Rows from block 2 of the text encoder of a small contrastive image-text model, named by matrix and row number. Rows with one number belong to one neuron. Each number is 500 + 25 x the weight over its row's rms, rounded and kept within 0 to 999. All counts start at 0. Numbers have three digits each.
Before each neuron's rows are labels from the 100 texts, of 14976, where the neuron reaches its highest value: "fires on" is the input token at the peak. Only what is clearly more common there than usual is listed. The data: photos with spoken descriptions (Open Images, Localized Narratives).
# fc1: MLP up (text_encoder.blocks.2.mlp.fc1.weight, 1536x256), inputs 0-85
# fc2: MLP down (text_encoder.blocks.2.mlp.fc2.weight, 256x1536, transposed), outputs 0-85

fires on: " "
fc1.393:499502470518526495487538521523507470469539459479492511525487492489484517469496465490484466510511504457529493510507497480550533462488518468533506495458493491518506535517495481512510459557525501473496522498526541578537496521499488499483514512507449508513489463
fc2.393:473508471481473501481532500475468503497516492515528459482510531502478480498511503525482525450493498508459518473542459535432471532475540478495459497531527507498465496482489516530476511497539458515512524522481474452432473487531486483490530495523489509491474482

fires on: "s"; "w"; "d"
fc1.506:500451500507512506520512481472500452457515466524472536507510503521510506513486533497473548500500492459519452501503537564488509519512507505510468496495475507467504473505505471475528511495492496478538501509497494493562511500500506504470539449492483473501491489
fc2.506:506462533555499496482501508523506504503508521486532491509496454496475463489485475521509449480482522517544478540528487473504491522502492530479540528495504515489499489492467482528421493520495414512482544501506518470528503467522502476492435499525474554493507517

fires on: "e"; "t"; "s"; "w"
fc1.87:498515518514488513470498516494509514473545466508482518453501532453458491528511515503510455495491504458460507463466505495493517556479490446508443466485523501526515508515502493554498443490523515490478505553484496505524546476537552527508493485511497515500504438
fc2.87:497485452474481489476504469476504533482502487533482499486487498540513528539536497512475552474484532476501495473498516491481520492505465504507537529523535538452521447501455517465500507493485459516475478522518517543526466501504497495487523467556516520510489456

fires on: "<end>"; "e"; "o"
fc1.487:496511437527523496481484540488501488478532475491503452508491526495508537481452488505494496505485498461535498511463546551486532480523519479512483505469476516499503500510523530457445486489546532526512482487503490519496526525496472486552490520517515505550512470
fc2.487:510523514496453503516523527507497539467512481570470530472542498480468515527530512502482491471478536490509513464486493507496478503496486470502489467471470517495486494532519502539552477500442514473476506500504520468495497481543499522484539462499519476478474493

fires on: "e"
fc1.746:495481492541474537514478509549495527521529496457492497480488463491527517502505500522510465521517511453504469532524501523559498460460472446475479490485496494503497455498549474529535501506507496529515514511523483516516521479509531534515496460463469523497507495
fc2.746:535473514519504482503514486522475522531458504488455471471487468507520493460496474473465464527518517518483522521500517494531498520525513498491511474478456462507496542515494513485509501514549513513553528483521558519502512520549502538532496488466468511497462498

fires on: "s"
fc1.147:490531457496509519509489476524504491504540530476483531488516494454481482533513498483515542479552559529410524511508546492499506509502476512469455483501461515527474470493517485480476472513469485504476479462489488523526513509494512470472490476468514496485487543
fc2.147:516492483555500511501472512499551524518456489484541545500545529505501522528475496467510496514524542488514498514482516475441493504521511508500509537501472542463518482513456496497450499518484492483480527511486492453532432437518468488524526529564487522515506477

fires on: "w"; "<end>"
fc1.608:490515448531519497514487502563515502514512519508491502527529474507510484497503550533529494511499496461522505474517521484538488505464480506494499539481505523565523486500500518479478534481495496507473493472484504488458498540532489502485496526448499463547513543
fc2.608:492510556459449512476526522472475499459510514521522462485508482524482553506506468517498526519502520536502520487504494500487503484522514490496480464514516498483496491514490518491582520478507498504515505472500479521496504524539497524505517500552502474473477486

fires on: "e"; "m"
fc1.694:486486503482477488496454482484493476512493511491515514493470455497530484529536529497519505453537479494503491539474502549514478515475467517490504550484513501429509538500525504501491513477506486509509486487533510538458505551522476570532500501519514537495525543
fc2.694:548527485526511518476543487503488517524493487494496487530485505515544486492492521461537492510494445492474483512508501544466519507535486508516493497479484459503467487508487471471492466548539477490526539525514527524518494549512463425483498496495485487529516471

fires on: "n"; "s"
fc1.342:485487504519522481494461495509503499477561496503540462524456515484476485505483499507477517516522477547518455529503492495508479460508532511471517514512455540514504517557516506509511486498504448451525518512505509505556511525511535492510522539513523552501513513
fc2.342:493510523502517489524513439509470556479491519500538516509548472519501504446467494507475492471522545486496516502491502531507509490465529559522509473489544503505470527492485502491491489506472476469491452502526499476506478543504493473525476443459481470518520485

fires on: "n"
fc1.70:489510515519477469457506500488517536522513490544466537471518512501500493506512498489520531537489517541513465483531519472526447544513548545527505495492485554503488482526502502493487525531497509451513500511529518544533489487480413520502516506521517479501460496
fc2.70:486499546475469485557509485496505527477516468478530494514511503491525497533493495513535476502551477484479464559512466478475514534501488510496506518524494477492493482476496508480446534551502475498533516461556526471544498528516461472481521492513533473461510486

fires on: "e"; "l"
fc1.569:530502477481496520502472512460469533493484492482494488500503510504486467543505489530524460509458507497529519525504493513479511503465481484507514499521521513460518516505505499523449474430494505506465501493461514491522487514474506538514496487535493476507486510
fc2.569:483521491528529481522502496522510483506443521494501502468518486479492487540504508504507454519518509467476480554498510460500461515486486524469445547541539501511491520507558477498516535507504454475519497536499461507495509442495509527476481495519490507455480503

fires on: "s"; "w"; "g"
fc1.297:490524531483476530509530507442507534485539456463446539517532535497491490483484509495570525511502509499524462489510501526490514515527524493489495540520496515497468528523517509490484531497494494529472497485520490529512521473514545538492479528464491518512491479
fc2.297:497539468525487489494511520493528495470485531525502484505480436510504483547583483518496510463488512465539477472425513499460508503472442508508483519540512523486509456534473505514517519529475516492509499531479529513515492464518519474511525488524521530500503466

fires on: "<end>"
fc1.482:523477459516539518498509460457496469501511484513461473520481506480523486456499503462483513490453495502500456525510508505520542510498483483481493524499491505531552556482468522501493504504512532497536453488504509524487565537541504471518489508506509516468497494
fc2.482:460499494493483517501453517510484535507482510487526579500532460435457518547524503483497518494538508492529464441495477487544480511539485516516472487475458479463526486520556501464509501522518515481499531545451485476517482508509519523511540471498500432524529528

fires on: " "; "s"
fc1.681:511526494524478485507468493476515494497467489491462554446533483544491496493427469507532546500524485471498479498517478573487476536499493499479498502436506471525489514521484490531486538501476537476505481517516529519534523469492460496488502514532480497514496524
fc2.681:510514524503492492511543484477509491531473536504501507532473488451506486531534471466505507477466530526525479481555537479491510479491470513499496495520469557530500516475476494537512532526533516507503534558521489528511448525527512461521526465491498450450484505

fires on: "w"; "m"
fc1.614:501507524450516486481529489467483535520503501490506551508479446541526523515495481497496494515530500491513484502502506543529500501575494549501515519478472526469518479522524474479537515498474490529482505457503487503479471473494518528504470476480482457486456473
fc2.614:469462511499513510517466510497513517516502506544547486480503556489531450470515524511533511517501479546536495526508499488469488501491445518526451522600468524504488486507473498493511472500490500508551487493470509509481486542486508474510490484493519499526521468

fires on: "n"; "l"
fc1.162:535481479500495507470516510508499474442532478514501481545504498468471508489495546496520530528481484471505501476474498516473480514550485489462471524466489500490530541509486513511553464523482482478503528499511521501505471520502556449513464511495450517526455483
fc2.162:486517524508461502539486537490470535470475502500506516512509523514495477475527479504513499484530496483503489538519516522471510536502466519537519529483477517526457502483507526539451491533485487498511494559504459464507510513495457497498505512518498470463535500

fires on: "w"
fc1.202:490499488508491502452497529519479530486530493496474515503460502518469510525456503448528496535494524451488516533532483518530490513488489493506479525479488511536470516519502476478461511529487472488489571506494494520472521467504497508506538499496480505481476467
fc2.202:492465479523506552477495477488496449520463456483480542487537511540530497558526461531467493509483474490473481489471473463505527472481513524498525489476505509480532505468515534526551505489495497544462472503495476489496488464501493508504429501491540506476496485

fires on: "n"; "w"
fc1.471:545497478469479477512504505480473512474495503475495512516521490542501488493532512494526523494505480482484484493499486562527503478578517487525511529485452532482508467488510499479476539521491496532500514510520504481523468467450506498516500511538519497451526484
fc2.471:454486480501544521523477504490521514553531473510526461495488559533510496529522520526516485480494505519526484518448509487479503506484465531486506513603474537504525487480506516496463502500522493515521489509482519511468504492505502500511494489481492527496502520

fires on: "i"; "m"
fc1.260:451484511504455467498509523479529491498475547464499498501499529512515477510525533506489498526488523505494524496549471523534500501482455489530520521504510582497500509483578506492513543565498525501485495500474484513502499504516493510495501507511508506516513530
fc2.260:502507473463500491480531517501506506505520484517511508538546534506532474488504471489491518482502552480472487522445500544482478506512487534464511489508478470499493492506494509498519491491564522496491529525500558481501498491505479507499510476448481536474523475

fires on: " "
fc1.34:527506509506492532480465478480510499470500532458544496540468495475520504508484475477497501445473497570480488495490529476466500510492498466492476537453530476489478503496568496492517518485557530504513519497499503541537538480507527559500506524502481525462503554
fc2.34:523506516490492516460497473494492498505499528569508482514494465505535494465491516510514478507512497494494508504509515464518505463470466514504470497465505527484486482483471489460481497461486560498490456476467500490513520509538477478511499439481493436495549560

fires on: "w"
fc1.677:539475492546509559529552457507510531561460503504513527496523513449483515530498517514530480541525500489507478510547501519491491472512487501515472490533502484513520498486538486531504508542521523509487526537504460510499497488525517492519487460449506486525511500
fc2.677:546462539518497494524515481483502546539481521495473482511528453512493506464493485522430521511539509511459486524534541492550484462528470507453496473484471483523504517482492485492525512527538479503545509510514514504516468525555496539522481533451462501508488483

fires on: "i"; "e"
fc1.206:494498468517451504467488460525492532516468484474534488495504457481487539503476538495473471532499523500500532443499509500519441496531431514544525524510510451489491495507518467471486536500514489516527466469511491517490501462513473533487456531478525481491527525
fc2.206:519469537493520497525520519540508501525479518529492489463476532435525472488498505482463517533496536527509473495488494492504531508486517502510476484500491522497533459479466493489546496472482518477464491492470551505449509543499505529498460512480494493567518512

fires on: "<end>"
fc1.650:489518440489540547467496536539545512521508469505507477515470492540475459491499480552497485488472481533471497498477505517499503517533504564507496498490523563509528515495490490514497486468451504462469515513497492509554541507496564495537499481504517511499515514
fc2.650:512475539489465491542502503507467516555493483509489510492486498431488492483474472480481479451563526497519521465503492493510473465497529510517528479510488520476514498536532532521502512503476482560481519480527490502469533461512474501481452488493471530492556505

fires on: "s"; "l"
fc1.646:498511448491536499511496493502547495529505487501481490503491511446513476518517558499518472468483494493525505518532521504483501497447483496505488510479519543512534520484529497479516516517510460461447497486552491465502501555508441513540483521502516477531506508
fc2.646:518525517514481494530485443486496504495455544452534479523499500489496531459487479488506511527493449479493502511483500536487504521491601502481502501464431488545490526504488483532509487497543469505548486526489535500490491515522464525519536503537500492490481528

fires on: "i"
fc1.299:444498522545465515534475474464457507465514488463505485516513533478512532528514518498502463505501516468479509547515525490551509528439498531505496503505483514540461509511513499509508511528520514533490489541501494519496495460513479504469492419464499532507518547
fc2.299:568478473498482480494498539518524514533517460504485487457506480518514517487501460517484487546514478505520454479427495479515473545485512529514517515525489486473494489499476500521542519502513485463494465470457512490543496515466531493521491509518512498479474456

fires on: " "
fc1.544:496488496529466499485514493533503554477527518483471480525501504496518478480491527510469485472519493560503508484501513472517508512471523510478507503460465490482516486509485477484530497476551504488504555534515500497469482533510510480504484464493508548508498523
fc2.544:467517514533493508524504495513478512499490505509521452505492528482491508527465475496513496544554497505474538540530487485520546478461519479484508493516570487501419527484541498517531494453514542505520435518469472514510503545508530551498502472480531498471490493

fires on: "i"; "t"; "s"; "l"
fc1.593:529482563485462476508534505476525486529453475476512506489529505488492502518514485480504463503509483532476512492531531546531446479475523484479490481504536530526503546520521510545491502521524492540500464519459523499525540504505473505551514526488496476560551473
fc2.593:498493493500462474502519517477514493442509508497511499487476493469500509515496520525499481484529517524525466466481514482492484535512481483498502445496474493518472501551448548517528492511498489510472518518501486560462464495563515480475537485559588515510504513

fires on: " "; "f"; "m"
fc1.728:511504452476489466495488495511532471484528501483536518515458471474512490456484458486469511549469488466477501494490491525519512480541498517502525466474481533457536475493512500482496538485461466456460484486523506519510493516533492497502475512519480499490477489
fc2.728:476506471489493508453503500472489494497487476467508484499549512539465465510519515542486519465495530549482534487491511554498498463550503445472469512504491513486520500529497488504515526504522459515497509499448497517477527529509503460480516497520496499539494522

fires on: "s"; "p"
fc1.131:527535453446585523500496497481535469533451487505496500511490520492468499501526518496508486516514535560504466482513481519508499499481481559501522516475532521513489466521540506491535503493497504490468497502503575482515511495487465569468491474485508475493507520
fc2.131:473500548544527471511507474538468526507506521475497480518482531500525494475455461512532512490496465515487512543549492520502485500495548515464531512457443468517479528508523487494469507479498492489565497492494525485451485502515499489478513504494495473545466535

fires on: " "; "p"; "m"; "d"
fc1.372:489479467491516535532473556481469533477533516502522474533484465472517489541491533478507510489500449507517471488485505457489493525498454512544510506505512471474494526515531490538489509483477495485579546549511500514523534492456492493513463493521465536489500473
fc2.372:531506471501506458528475474501537488452464523520518508489534482521524520494531477536449495499455539548498455513501457501496525490466520479456484526485516469503486469464543498495498488471489488514464488553469512509495517448538512513482477470487534461529534483