From a checkpoint of a small contrastive image-text model: text encoder layers 8.
Rows from block 2 of the image encoder, named by matrix and row number. Each number is 128 + 24 x the weight over its row's rms, rounded and kept within 0 to 255. All counts start at 0. Numbers have three digits each. After the name is the row's rms in percent of the matrix's.
# convs0: reduce pointwise conv (encoder.blocks.2.convs.0.weight, 80x192x1x1), inputs 96-191
convs0.0 097:146098159125155093122163142126119144107137095125138142176128079164184150112141120105154120140165139132105101109098165125132123092145135096150161101089103143151076134137149088123108113092103091109126113156150100099125135111171107133129155158101138122150158141117130095137119113130145165110
convs0.1 113:116134141128120155114131095128128140124155098161098137157117161148123113124084139122135146105159114081107171121111106110108124105122096180181134097159146109113106094149144116138139123120092094086118118128081136136106136145087126102147109118114093112148142199130155110118150135173141166119
convs0.2 098:133103110150127138130064097136142113148122104104128110151131108153121132144107119108147167112121130069113097122125138113122081108137088098130188162115161142101104190162115080135156127150163108100139135141120112133122156109124100131107095138120139105164135071070133141123103137174167138147
convs0.3 109:114147128152090179114111082168165137163109113154119159123150148133124118186090132163145145149120130154126100114129131104153107144126125120127142123126119114148153141114137104089126139136120122174123100109155120165100101150087099123122099169100132115104118125200113111145149148098073146129
convs0.4 097:116122083123142091084146146117134074146171141132141166109148168108145157134099171140158114091141125126121112113107101088162115116132101131130117152144105094104115118151105106110058136136106115104135156135186117119124126113075134104096160123158137147134145159134129138192108112086123124136
convs0.5 099:126118160144102114121092127134170163122129170131122134130146135143144116081152122119141082102119119143126125125159094161132141155135139114115101156078161114145087131134161117122123101084156106140143155115084098132151169100129132107159126154118122134137152153151134143129117137114094113111
convs0.6 097:137106162128120103155104128114159117109080100149104142154076115090115128141137120154149101135091140152121131112161160112118127132112150134118139177123106161114125165102110090120181167111149105142142148177163127127131105110126129088147121155133124140131095131092131121093169128131168132123
convs0.7 098:087147167126146103129154178102132126152127092142110143144160094118105120122073085137159126169142153122112115113123112147130124108122127099177098112169158127126094144154134162144113131141108105137150116136117103164117099149138120118133143115131115127145093064147141124102103168177119101149
convs0.8 098:130160106156122129154151142104120096168124168122161137120135117170129142171125109113159117073113097139118111117095166150137132136093101133137114112142121125142092132120133166150121208159158115121110180141114137083123175133133159098124116143132097102135126122135128120128138100048122137131
convs0.9 099:146136150117126149154155111127140107131136133107117165133156158124149127159083135116148155134131112075111143119120087080114098129145146103139138167135134077157178142108109142070138107142129108115138136130179125108100139133157114103124107147137105136090077106164113169146109129138151142111
convs0.10 101:082144156139137095113123132125175115128129126087108077131128134111114138102171089150131126141116116105120128138136131106109109093136136127143217121087150115135122150087086126130131135131122144085140121130153179149138103135135123117147104140143131138102109172155112158103137083159154150131
convs0.11 097:123122160133163112137163124145068136169118146153088099144129127103086123127138151134111136159114148093183114128118131113159110125103135118171162097091167086139160138128093175121153156122158102092148107148133106124096124091140124106123120113125136142100157107111108125094122136074116144127
convs0.12 101:125128082149157155107100121131142175126104117134105128171110140179106114137113091112077082111110132092172124110118147161158132145140112124096106125122098101151176128131120109141135113133172129118113143133128115161119071116148140126141166134099136079125097147153153109148132115087142117129
convs0.13 101:096102138140135073119167090122114143120118107132099141142156113103137141140140146102124136075160155140168126098122123133161132152152129114158077132118133138150122129138099159099126118131087156109109110105166168115098105185149139158107118103166134162130177096087130147108079096126088100150
convs0.14 097:129125142151155087148175119129104116092154100125171117111108125112126103107128137101166135163176092171155128083137148130168179126123135122173119133132101107107116129119120053093144096143152128137149138196112115123132126077127146113133132122130134160118095099096136110104158143122145113113
convs0.15 092:123131171139158133093107109137156120155098162149086112124089116096135151091130120098120087081130162145138202119125085132135112143103134151116113155121145121148176138139143147116123177128133148109129148094104140152150135155121158123117152119136144087137119096156138123122120112111147139163
convs0.16 098:138140120162143148151143126080067157134163115110166118112124161138082110153129088140139119128131122083119109158114143152086171146069129056166121119150163124150128095140121136134108122114128122097158152123136099125144148093116120115107091126083111137130136136134131121081169121118120109163
convs0.17 095:109131156087135135090122155131123144129132094124129081156113136164129107110135145114148143086120141126151129110124126098119119112124150087157145104120140150103120169126107116095145117148154110086149147170129073145116178147107122114113149103078162104094105139130142121133112078137147082161
convs0.18 100:154101161137117130096121137118154109106138121112118182087133139124138129102107143154104167146142131107097142143143096173130119183106128095139108169160113113139113133135174132125101115137139144100109102171188124140103115108071151103109098133147110127185100109162118154121094155138094108105
convs0.19 095:110124102102104127133150129137100162133126134125105129082081105133094156157146144125140126130124113141141117118171115116108096142131134158063145141163136132140116081105085144100149103129151087110155163111108115076129137148144106132166113118150100122121135143109104131144160124095136129150
convs0.20 096:178152126095140121099147095117127135096115135120156114136115159151137101091126103112128120135144144136156121099117145132123125114118122152136145110121113121105114115149122103119166111107130147106143098095181137142176150121110078133120168168136155142124139182122114146121122151109101114137
convs0.21 100:157133133125113137102136118108131115142126086138121131120096114143139089165140191127127155125169166114140143139134129142148118096125123134132116142162149100132115150150120162097161088128154078149146116174106138124150130119149104075122117139148117129154114155095135140125121135116118137134
convs0.22 099:120127149143151103121106112053106066153166103156120133150116152126102127120135157083178129139101136108177148094098158138108103118147145098137103106115107125125124114102109131149138145101143129141175180171136119134101133093099095098104101144105139132145117151152091121160119097134126123092
convs0.23 102:103090168135147161126129125101099145129128166113113168146111119102136152112162132203139135156170164124125154129088146153104085129088167152132132126134127126115142126121112144179157144114194117100074170099130100131109129110140123151116122120094153150159126127153127087089164105110103154105
convs0.24 104:160102137115136173107129119173151081092099134188122150133132138112160127098173086109111140149138108148174132106099141074121140119100114123130101134134107092089110103157132087128156122120110143136155150141080116089068163142120115089135121145128140184095114156101150130117182123164105140148
convs0.25 097:112124112160139081124122147093091164129137174139104120096125137147105156131112165138163127142139158133117153103117121095117096079130107119154152134104179092158115132065115131116083165129074087157194123094141126146137083156147126151140117117092131084137126103125158128096135095097102112114
convs0.26 104:137103129093143153114104135082140128097146147116117170158124138066098141117146146096073153117143150124132072157121136107117160128164103110159107101090127162105141137115147128150133177165130153133167150137108132126121125166106135119092165102125159115136120114106137092121123140117144151135
convs0.27 097:155132128155177129112130162129113157125138137141159113139123107120108108128126191130136142104148112146128115117192129152127127120127116169168136134125119097157100107146100150103157135114099127126099211075139109153112109111113153089141113156118152085118142126149116124129120139128085124146
convs0.28 101:076165128122133150108108149150120131149132169112099124132124119106136151155068098143116171103116120095101138105137064116127108126142148123117138160153117121137100078165123113098089145152133079125100104119194151090121162137103127139107134117142077117100114169150115163119108146134124112108
convs0.29 102:104160111159148075132107137123131138108131130148143072146142110119109113116131090140136164146094120112110113127137113141165117124128135070117119125117137146143095130146137145115119132116104098085134151086150136148153157109112129171141099139111101160106084123158153182168095130109098123122
convs0.30 100:120152105112188137141131159137155135125185115123103141116116122138126143130102124177132122107113176108095125135133116146117148127109122126088136094163069116099158111131093088110136120133118108142117111147110106150117148131107143162117138099088163139105144111142159133157169103120155125137
convs0.31 114:123138128131099151166149100091143121097118083154136169171136114130155192086124124132101149123152105142092146165126099118163145138090095111157141119097106101159142154112139147137125164104138163112123127121138107129112128153142158102107113111117128130151153125110185131130092158100084095128
convs0.32 102:120115156100115048163169122124083120098163124094112147123164149120087099154131104121128095142180136133124124117140089147123104114144115132144114134152140097149157117153137196138137157107135142121103143137120143129125111146128091128129106104191120102139142136112183087116093088098138117121
convs0.33 104:118159133163123096065102126101113135129130146138120106141138107137155101152113090090154091161127115149143176128148163179139094144089183095154113144157141130163147140140136120160139107119120116127112173133124115149168095109126159092112085172079140141147132113126111076126127112125104134132
convs0.34 094:116161147129120100190153170142096129122145117118155125194114078163136151103121135107135145141137064119083124108145148150135140112113107062150144153116148128102148135129115114142141103127159148133151105142116127162132173087075110117111174142132125113133120149115132142145092127121129106135
convs0.35 097:113163107153113120086150144142100108128127110104121143094118077135183117134131149145108115142115119132117114127113137104116147101176131116125139154103109173132101153095122114118108144117126148172117108122113116149127126124119143133079125130134143121121174123160170146168113098213128136098
convs0.36 103:128113133130112117164155151120127115138157145150144138145110104141129125128152105117092124112161154130166144053136127117136139105128139094116172124119160126154079108121111156108147105131136157105148108142092157149125125122153118120138130143127137093148112125135140152128129124105170124123
convs0.37 106:089096111178128111093113155116192101108148108189105087167103114134108137155099118103128125103094138148121112105102140128156135120131127148102146111104132138116164146112127126142188142126148168140147110148087116106125160146149121167163164093105114151128147174137127090158148123107111091124
convs0.38 097:126149115134099126133144172129141101174146115128085123134133145130104134148151136169186119132157116141137124119111149107109148119156130196096137109090161113109159107116134193101127120109103109165155144071111136090114091118149105133112113127162123096142182129118134104154118142085092113124
convs0.39 102:113072126104113126141106172131136136130156113135130124155092146078129096126119142155114105080121102165102121147151128114135110147142167144125150156110117138104131105158117085139162100134103119152133124130123091163091114124158092160125104116177118143102137166134137167106111152107125147145
convs0.40 102:142121132120133145109129107120109148118098137095111120113107125122171149153094141119112140163110138113088102133119098145109165116130065069166138126107138096149148133097132161122107137139075147086119154163144151116099125109129160093135159113100098110088144115132128191140141124143169123088
convs0.41 097:147130139091152190113157133151125149144135135125119131125127124108136097141111084076101111141107129139146113111117150089106099119144161121112130164108100110072147144151079098118179157112143111122129113095135127113138147120130098158097146143112135116127137152080099156133112085107178137088
convs0.42 095:184131177111112141119145125102057109119141086148150114120130136157105124127138192105097097109106165131145088086127123144113106139130087093137115139130122121088134121133162152137114129114103133091141127126140131133122163130131143126105081108142164132117157091095152096149106098102127128123
convs0.43 097:127114115107110193103102110118153137112190150157137143081121098128188113120106116141157163116146118149125095117115122099104110110084138139143119118141129136076123142137085116117146120153144113120128117108149136112109137151137124162159143122131157119093083130084092124143094097051148164105
convs0.44 100:132142148160118155107123142114119127130098117118127113115116095109126199112111145105132152157129137134192096086094100122095141105106141134111151130126107142126150135144126130090146107155161100106124119146144132116128205112075104121110146105140131151130084129129092157135080113177147101101
convs0.45 096:127112136120154152068109116150170100142115107135101134113138144102139130083109126146132147103153131106152141086102124156124103089148094082140142113128169112144131149057119102135108164152125133123117128177119103155130144127107171107109149116119075137153136121140106144094156141121169121123
convs0.46 096:115125141125117103118119118142137154116124131100125108098116138110100102088128076111165095129105085094113118095136100085113099149144112121098120128068123109107118127114076087118084142099105100099128051137094084112109117107157098083112175114152099089112132177116117116149138135154137125169
convs0.47 111:150090123146099163138116156147158147117147122143152094118155117137195127134120090105169095134109132098108136159147104096145175174136166098103162127130094080138064127140147145129130124143115146117119121105149073156120129105192106127155091151135124141133110112135100131140143122171109077136
convs0.48 098:120111128144109133112087110126132093113143157134139114154131068108132162116096144098124151105077124130092110109096204211154150118129130122131090149169123137097120127157168090133100138123159150098101140112095113141143134138082148120120125130121139139123102126154097129103140140115114130151
convs0.49 102:152108113174116169123082151139134132160121095185123114111151175132143156091066106118117102096147110123123128129133150123144141144099164131124101139115113110131140131117161131133146163158137125124087062107149128117134148142118097129139140122131089096097126126090101134127138153100174109118
convs0.50 097:140133136140107109097107121134096074173132176132083130138150150120140132145122134106164125128094167091148145085121144110171210111134109127113121145106163150106148133133112172108109112129089110136144120121159124132082141132085130112114099112125080108119083145133123171139135092145150126121
convs0.51 102:131129129140118164125105157155105152186127112125152141121145160186113138103139155113121166117127134135122122112075145181123131089117106116106144137134151145114114158161103095134124099121139111161198137160101098141085143108124107125100143111126132130133102128161129111097128119105165153089
convs0.52 103:135120159136117146152141148132124149121144144105080106132099139189141174138135108129145142132111092109104153128134154115137130107153152139125138123106137140159132102128141130105126144151113145108127172147104146098113163134129128098152109128109141175117101145106140127154144127121109105179
convs0.53 107:099119115131143126120129111147104154165141112133106114148133123110110118103141099134117103111142160150130158079128119147123094094096152137153132095166122120129144117152116146164160174151108143109132112137112108144105145198114086110129110149134115085111117124157126126120121148140123126107
convs0.54 101:132156136086108149099114104093162138133165127114153113160109121142133109151115121123077132116197151138134134123154120100133105107108129111137149130104087104142116138138073117124137101109105126145135134158145151134151167122109141089119139125143146148115180148137125151153140143121147119130
convs0.55 099:102088114113149138099165160141139131127096086103128065166096134123107134138158100092139095133135152124138070120164134182107143099105120130123151153139142146152156066133154113138105117134167120128164126107145132103160154123148104104108142107123166158140144126173112123087119081124125115099
convs0.56 094:077099092117140150091126131119155143139092172104093140139111145163115144104124098107157107123107116155116100089065132137153140144110181073105114102140120143172131154126149163144123150092131131113137141137129133077113145136145145103108121122090073078142120070118184091106161119079097156115
convs0.57 096:153106116140152165143142143173113093096144151116190130109145113134114151135108177091135123072123154133156100127120124113126140115085099133148098130135094112104146122083136123153100087161157132109127152129129074132114148157125114157139150103133098154105142135127163110143131119114129135143
convs0.58 096:095135151120122144122146151143114104166121104119106152107135139129107168134137118179133136107124121152132141119147144093150135094148158117117143114102139168120138111107111081075146113112137176128164103205076139134137137065086108193055157132113173127084148175143138120141130165140127137138
convs0.59 104:172130097095140148105072142103116097120147100151137099126107121108093115150108175111150173101137147125132141143135156145164134143132117115103084122113102138119148141147155139135128129135140145121127135147136128094156170089131124071131171143146094103159144111168118135126120155095135109107
convs0.60 104:152115095121095146097085115142128134122159106093132140131143134162120117107135165153103148184160133093142151120160148102131114111127125108130154138144123104090073112159110127167145118129132130136135149195123111129148111090120171125121149143126109080118137119097134151115108148141117164087
convs0.61 099:108128135122138118155145101137116110141122096148103142161160092130120119122136067109153140111118125117126166088152117120122121101152129065169121129161156146118135100126118107103153166148132111113147134135155153090137173101137151129120157157134154133156143103164137102149151161153157169103
convs0.62 105:118100098138119104085127101118114149098138102116116115123103117118134113125102122132119144118085120094146151116175076161133137118151149154151153112129104145166133120135153085111158115136133155119151141107172141120101113134172133151122153137171133144170128129115102129145097131135111169089
convs0.63 104:126117082146128149136109093168173123130116147149095126067150123104093145100144103191104121114136096151129118142121128089145158163123129163114128122134127143141105127133113147124133092135107121148127098085140137124092104187098112123094115133095117112110088144134179162149162153150088143119
convs0.64 106:124120101108133156087081138079150168141126147134155146118137154136100105144137136130141130123132132188135143115104167115182108163128153149126142120104123075141133096155153107135127116094128149125116122163122160145119137083086143119164098129177130137137144148163110147165181115123119147109
convs0.65 102:113104120129109092144109141115088110067191123107131149065142128112144081130107134098139127111130127148121152164142096119149136141146128151132129116151115144135099145183133124130094106110159105168103114117140147100122157142119101183114124119153105185124154152075134099110151111108107117176
convs0.66 104:157119101118112151114095190145141148145132150128127107137102125142144152124138085102183112161100125129132162145145142123113144146077126116126122085136163147139106122088127120113140128117136096123135043135163090118131108087156155094138134137098120124158095091118133127120112180117142138119
convs0.67 101:120152117121133151105077146080148107164130133144132133144117149145140143163124154142129183102132122112116127130114107150131123116151132105170081131094116113114137172098131133109109111101082130206198148123111120102098135139133093138124138159105109114097142138172114134130137119139138137110
convs0.68 099:121165105178114140139116133085085130111098138135119135148115146097127110131148116121141097092112142121129150136131110137113111148164115167131120124127120159158136140135105141108167116115190122140106132117099123118114147140112129138125083116141146122133074099135164143139129123144068163107
convs0.69 101:134142133126082149148143133124122116100149105145088178096139162123108120106117135181144104144156117121165131115158111139103150126125131160116119135087124141130119129115139110124156179125107130183123102133133149119128110128161099138136109135123099149141143129099142141098085170136125100129
convs0.70 096:151119128130078118127079073123154185133154117125103149085123164166113154092110129073103153131126140138136139132126082098109149123103113132167108095158174156117116139136161126126103128131139091133137119140077142140134157133174112157134116064072126150161161150136114118120129118143198136116
convs0.71 099:144135128115139152092160117099101148128096085126126102145149105155107135162109134122099146143141127167118115135175103120124118101158120115171144137104108139132167152141110143198141098177168130165088112123162125118113110120106079124179146118129157149118164143133137131119144133111170125179
convs0.72 101:182124120141117117139120149127131141121100113166124098137104122103148138122099109142101133116117082147118107158114116113161101160151168186122112144145114123177113074174136155107124110101146120140124128117102136114140185113130134196170120147122128116136121081095092133121165124129130132164
convs0.73 092:160125146102146130124156150160144078151124139136059148118128122114172111111097144131118143143153122136143136097140140132101129129161130157128135136164095105104102152141108095172144124117132114132109117122166144140144117125119148129092084128107104074137137141105165100120098132187134148094
convs0.74 098:158178136141126119134094153115077145144112130126175110133097137100172134127123090157171129128136133128134120155117078079139119095152128136133156131160115092141145110172132152109120095120103131124150113154117140145125132160138136131116170127134150163130133153119135137150161141134125142133
convs0.75 103:112159156123126072140171187114095083137092125098106117130112121125159132097170103117115116119111143114112145131101136110094101132121116105150140112133131109135122141147086113094137124098132137077106141097108097140109100097120139119131153131166156154115099096119138125135173129149141135168
convs0.76 096:111140131164086112140136145124132131147107116161107100141142158103113152104114093065117090114126134118112137111093105105135126083146135118094150169084130117152116160135106158152131106132108131107150123195153113164080145131151090100159144133118146113096109126109142130124145127158142140148
convs0.77 096:135159075136117114139135137108119156128117089102130147161127109148137112143125096129145094115106150145136138092182146133122081143132138126140176098124101093091096137146172112121135101123098159152177117184084158156126150081133123085121145095130156162150075127132136126127143131139113151112
convs0.78 091:130116117108112094120146133123134158097150117116125157120124150112157173137120103160115137134104136159140132144077047170077101108127150121129133126148086120111141127155147080122111130148147136097105107114109092116125123142113140123091131168136094101092123109150088162106120121134100112095
convs0.79 101:084182092118119115124091118077108151119127129146145074127124130112117156121154149132138114132114095156126185123131146118134167144113134157187135095112124136132157158167170102197110103124110127089111149131131108153120138121149143112124122110100134125141157191116125126146108146128138151139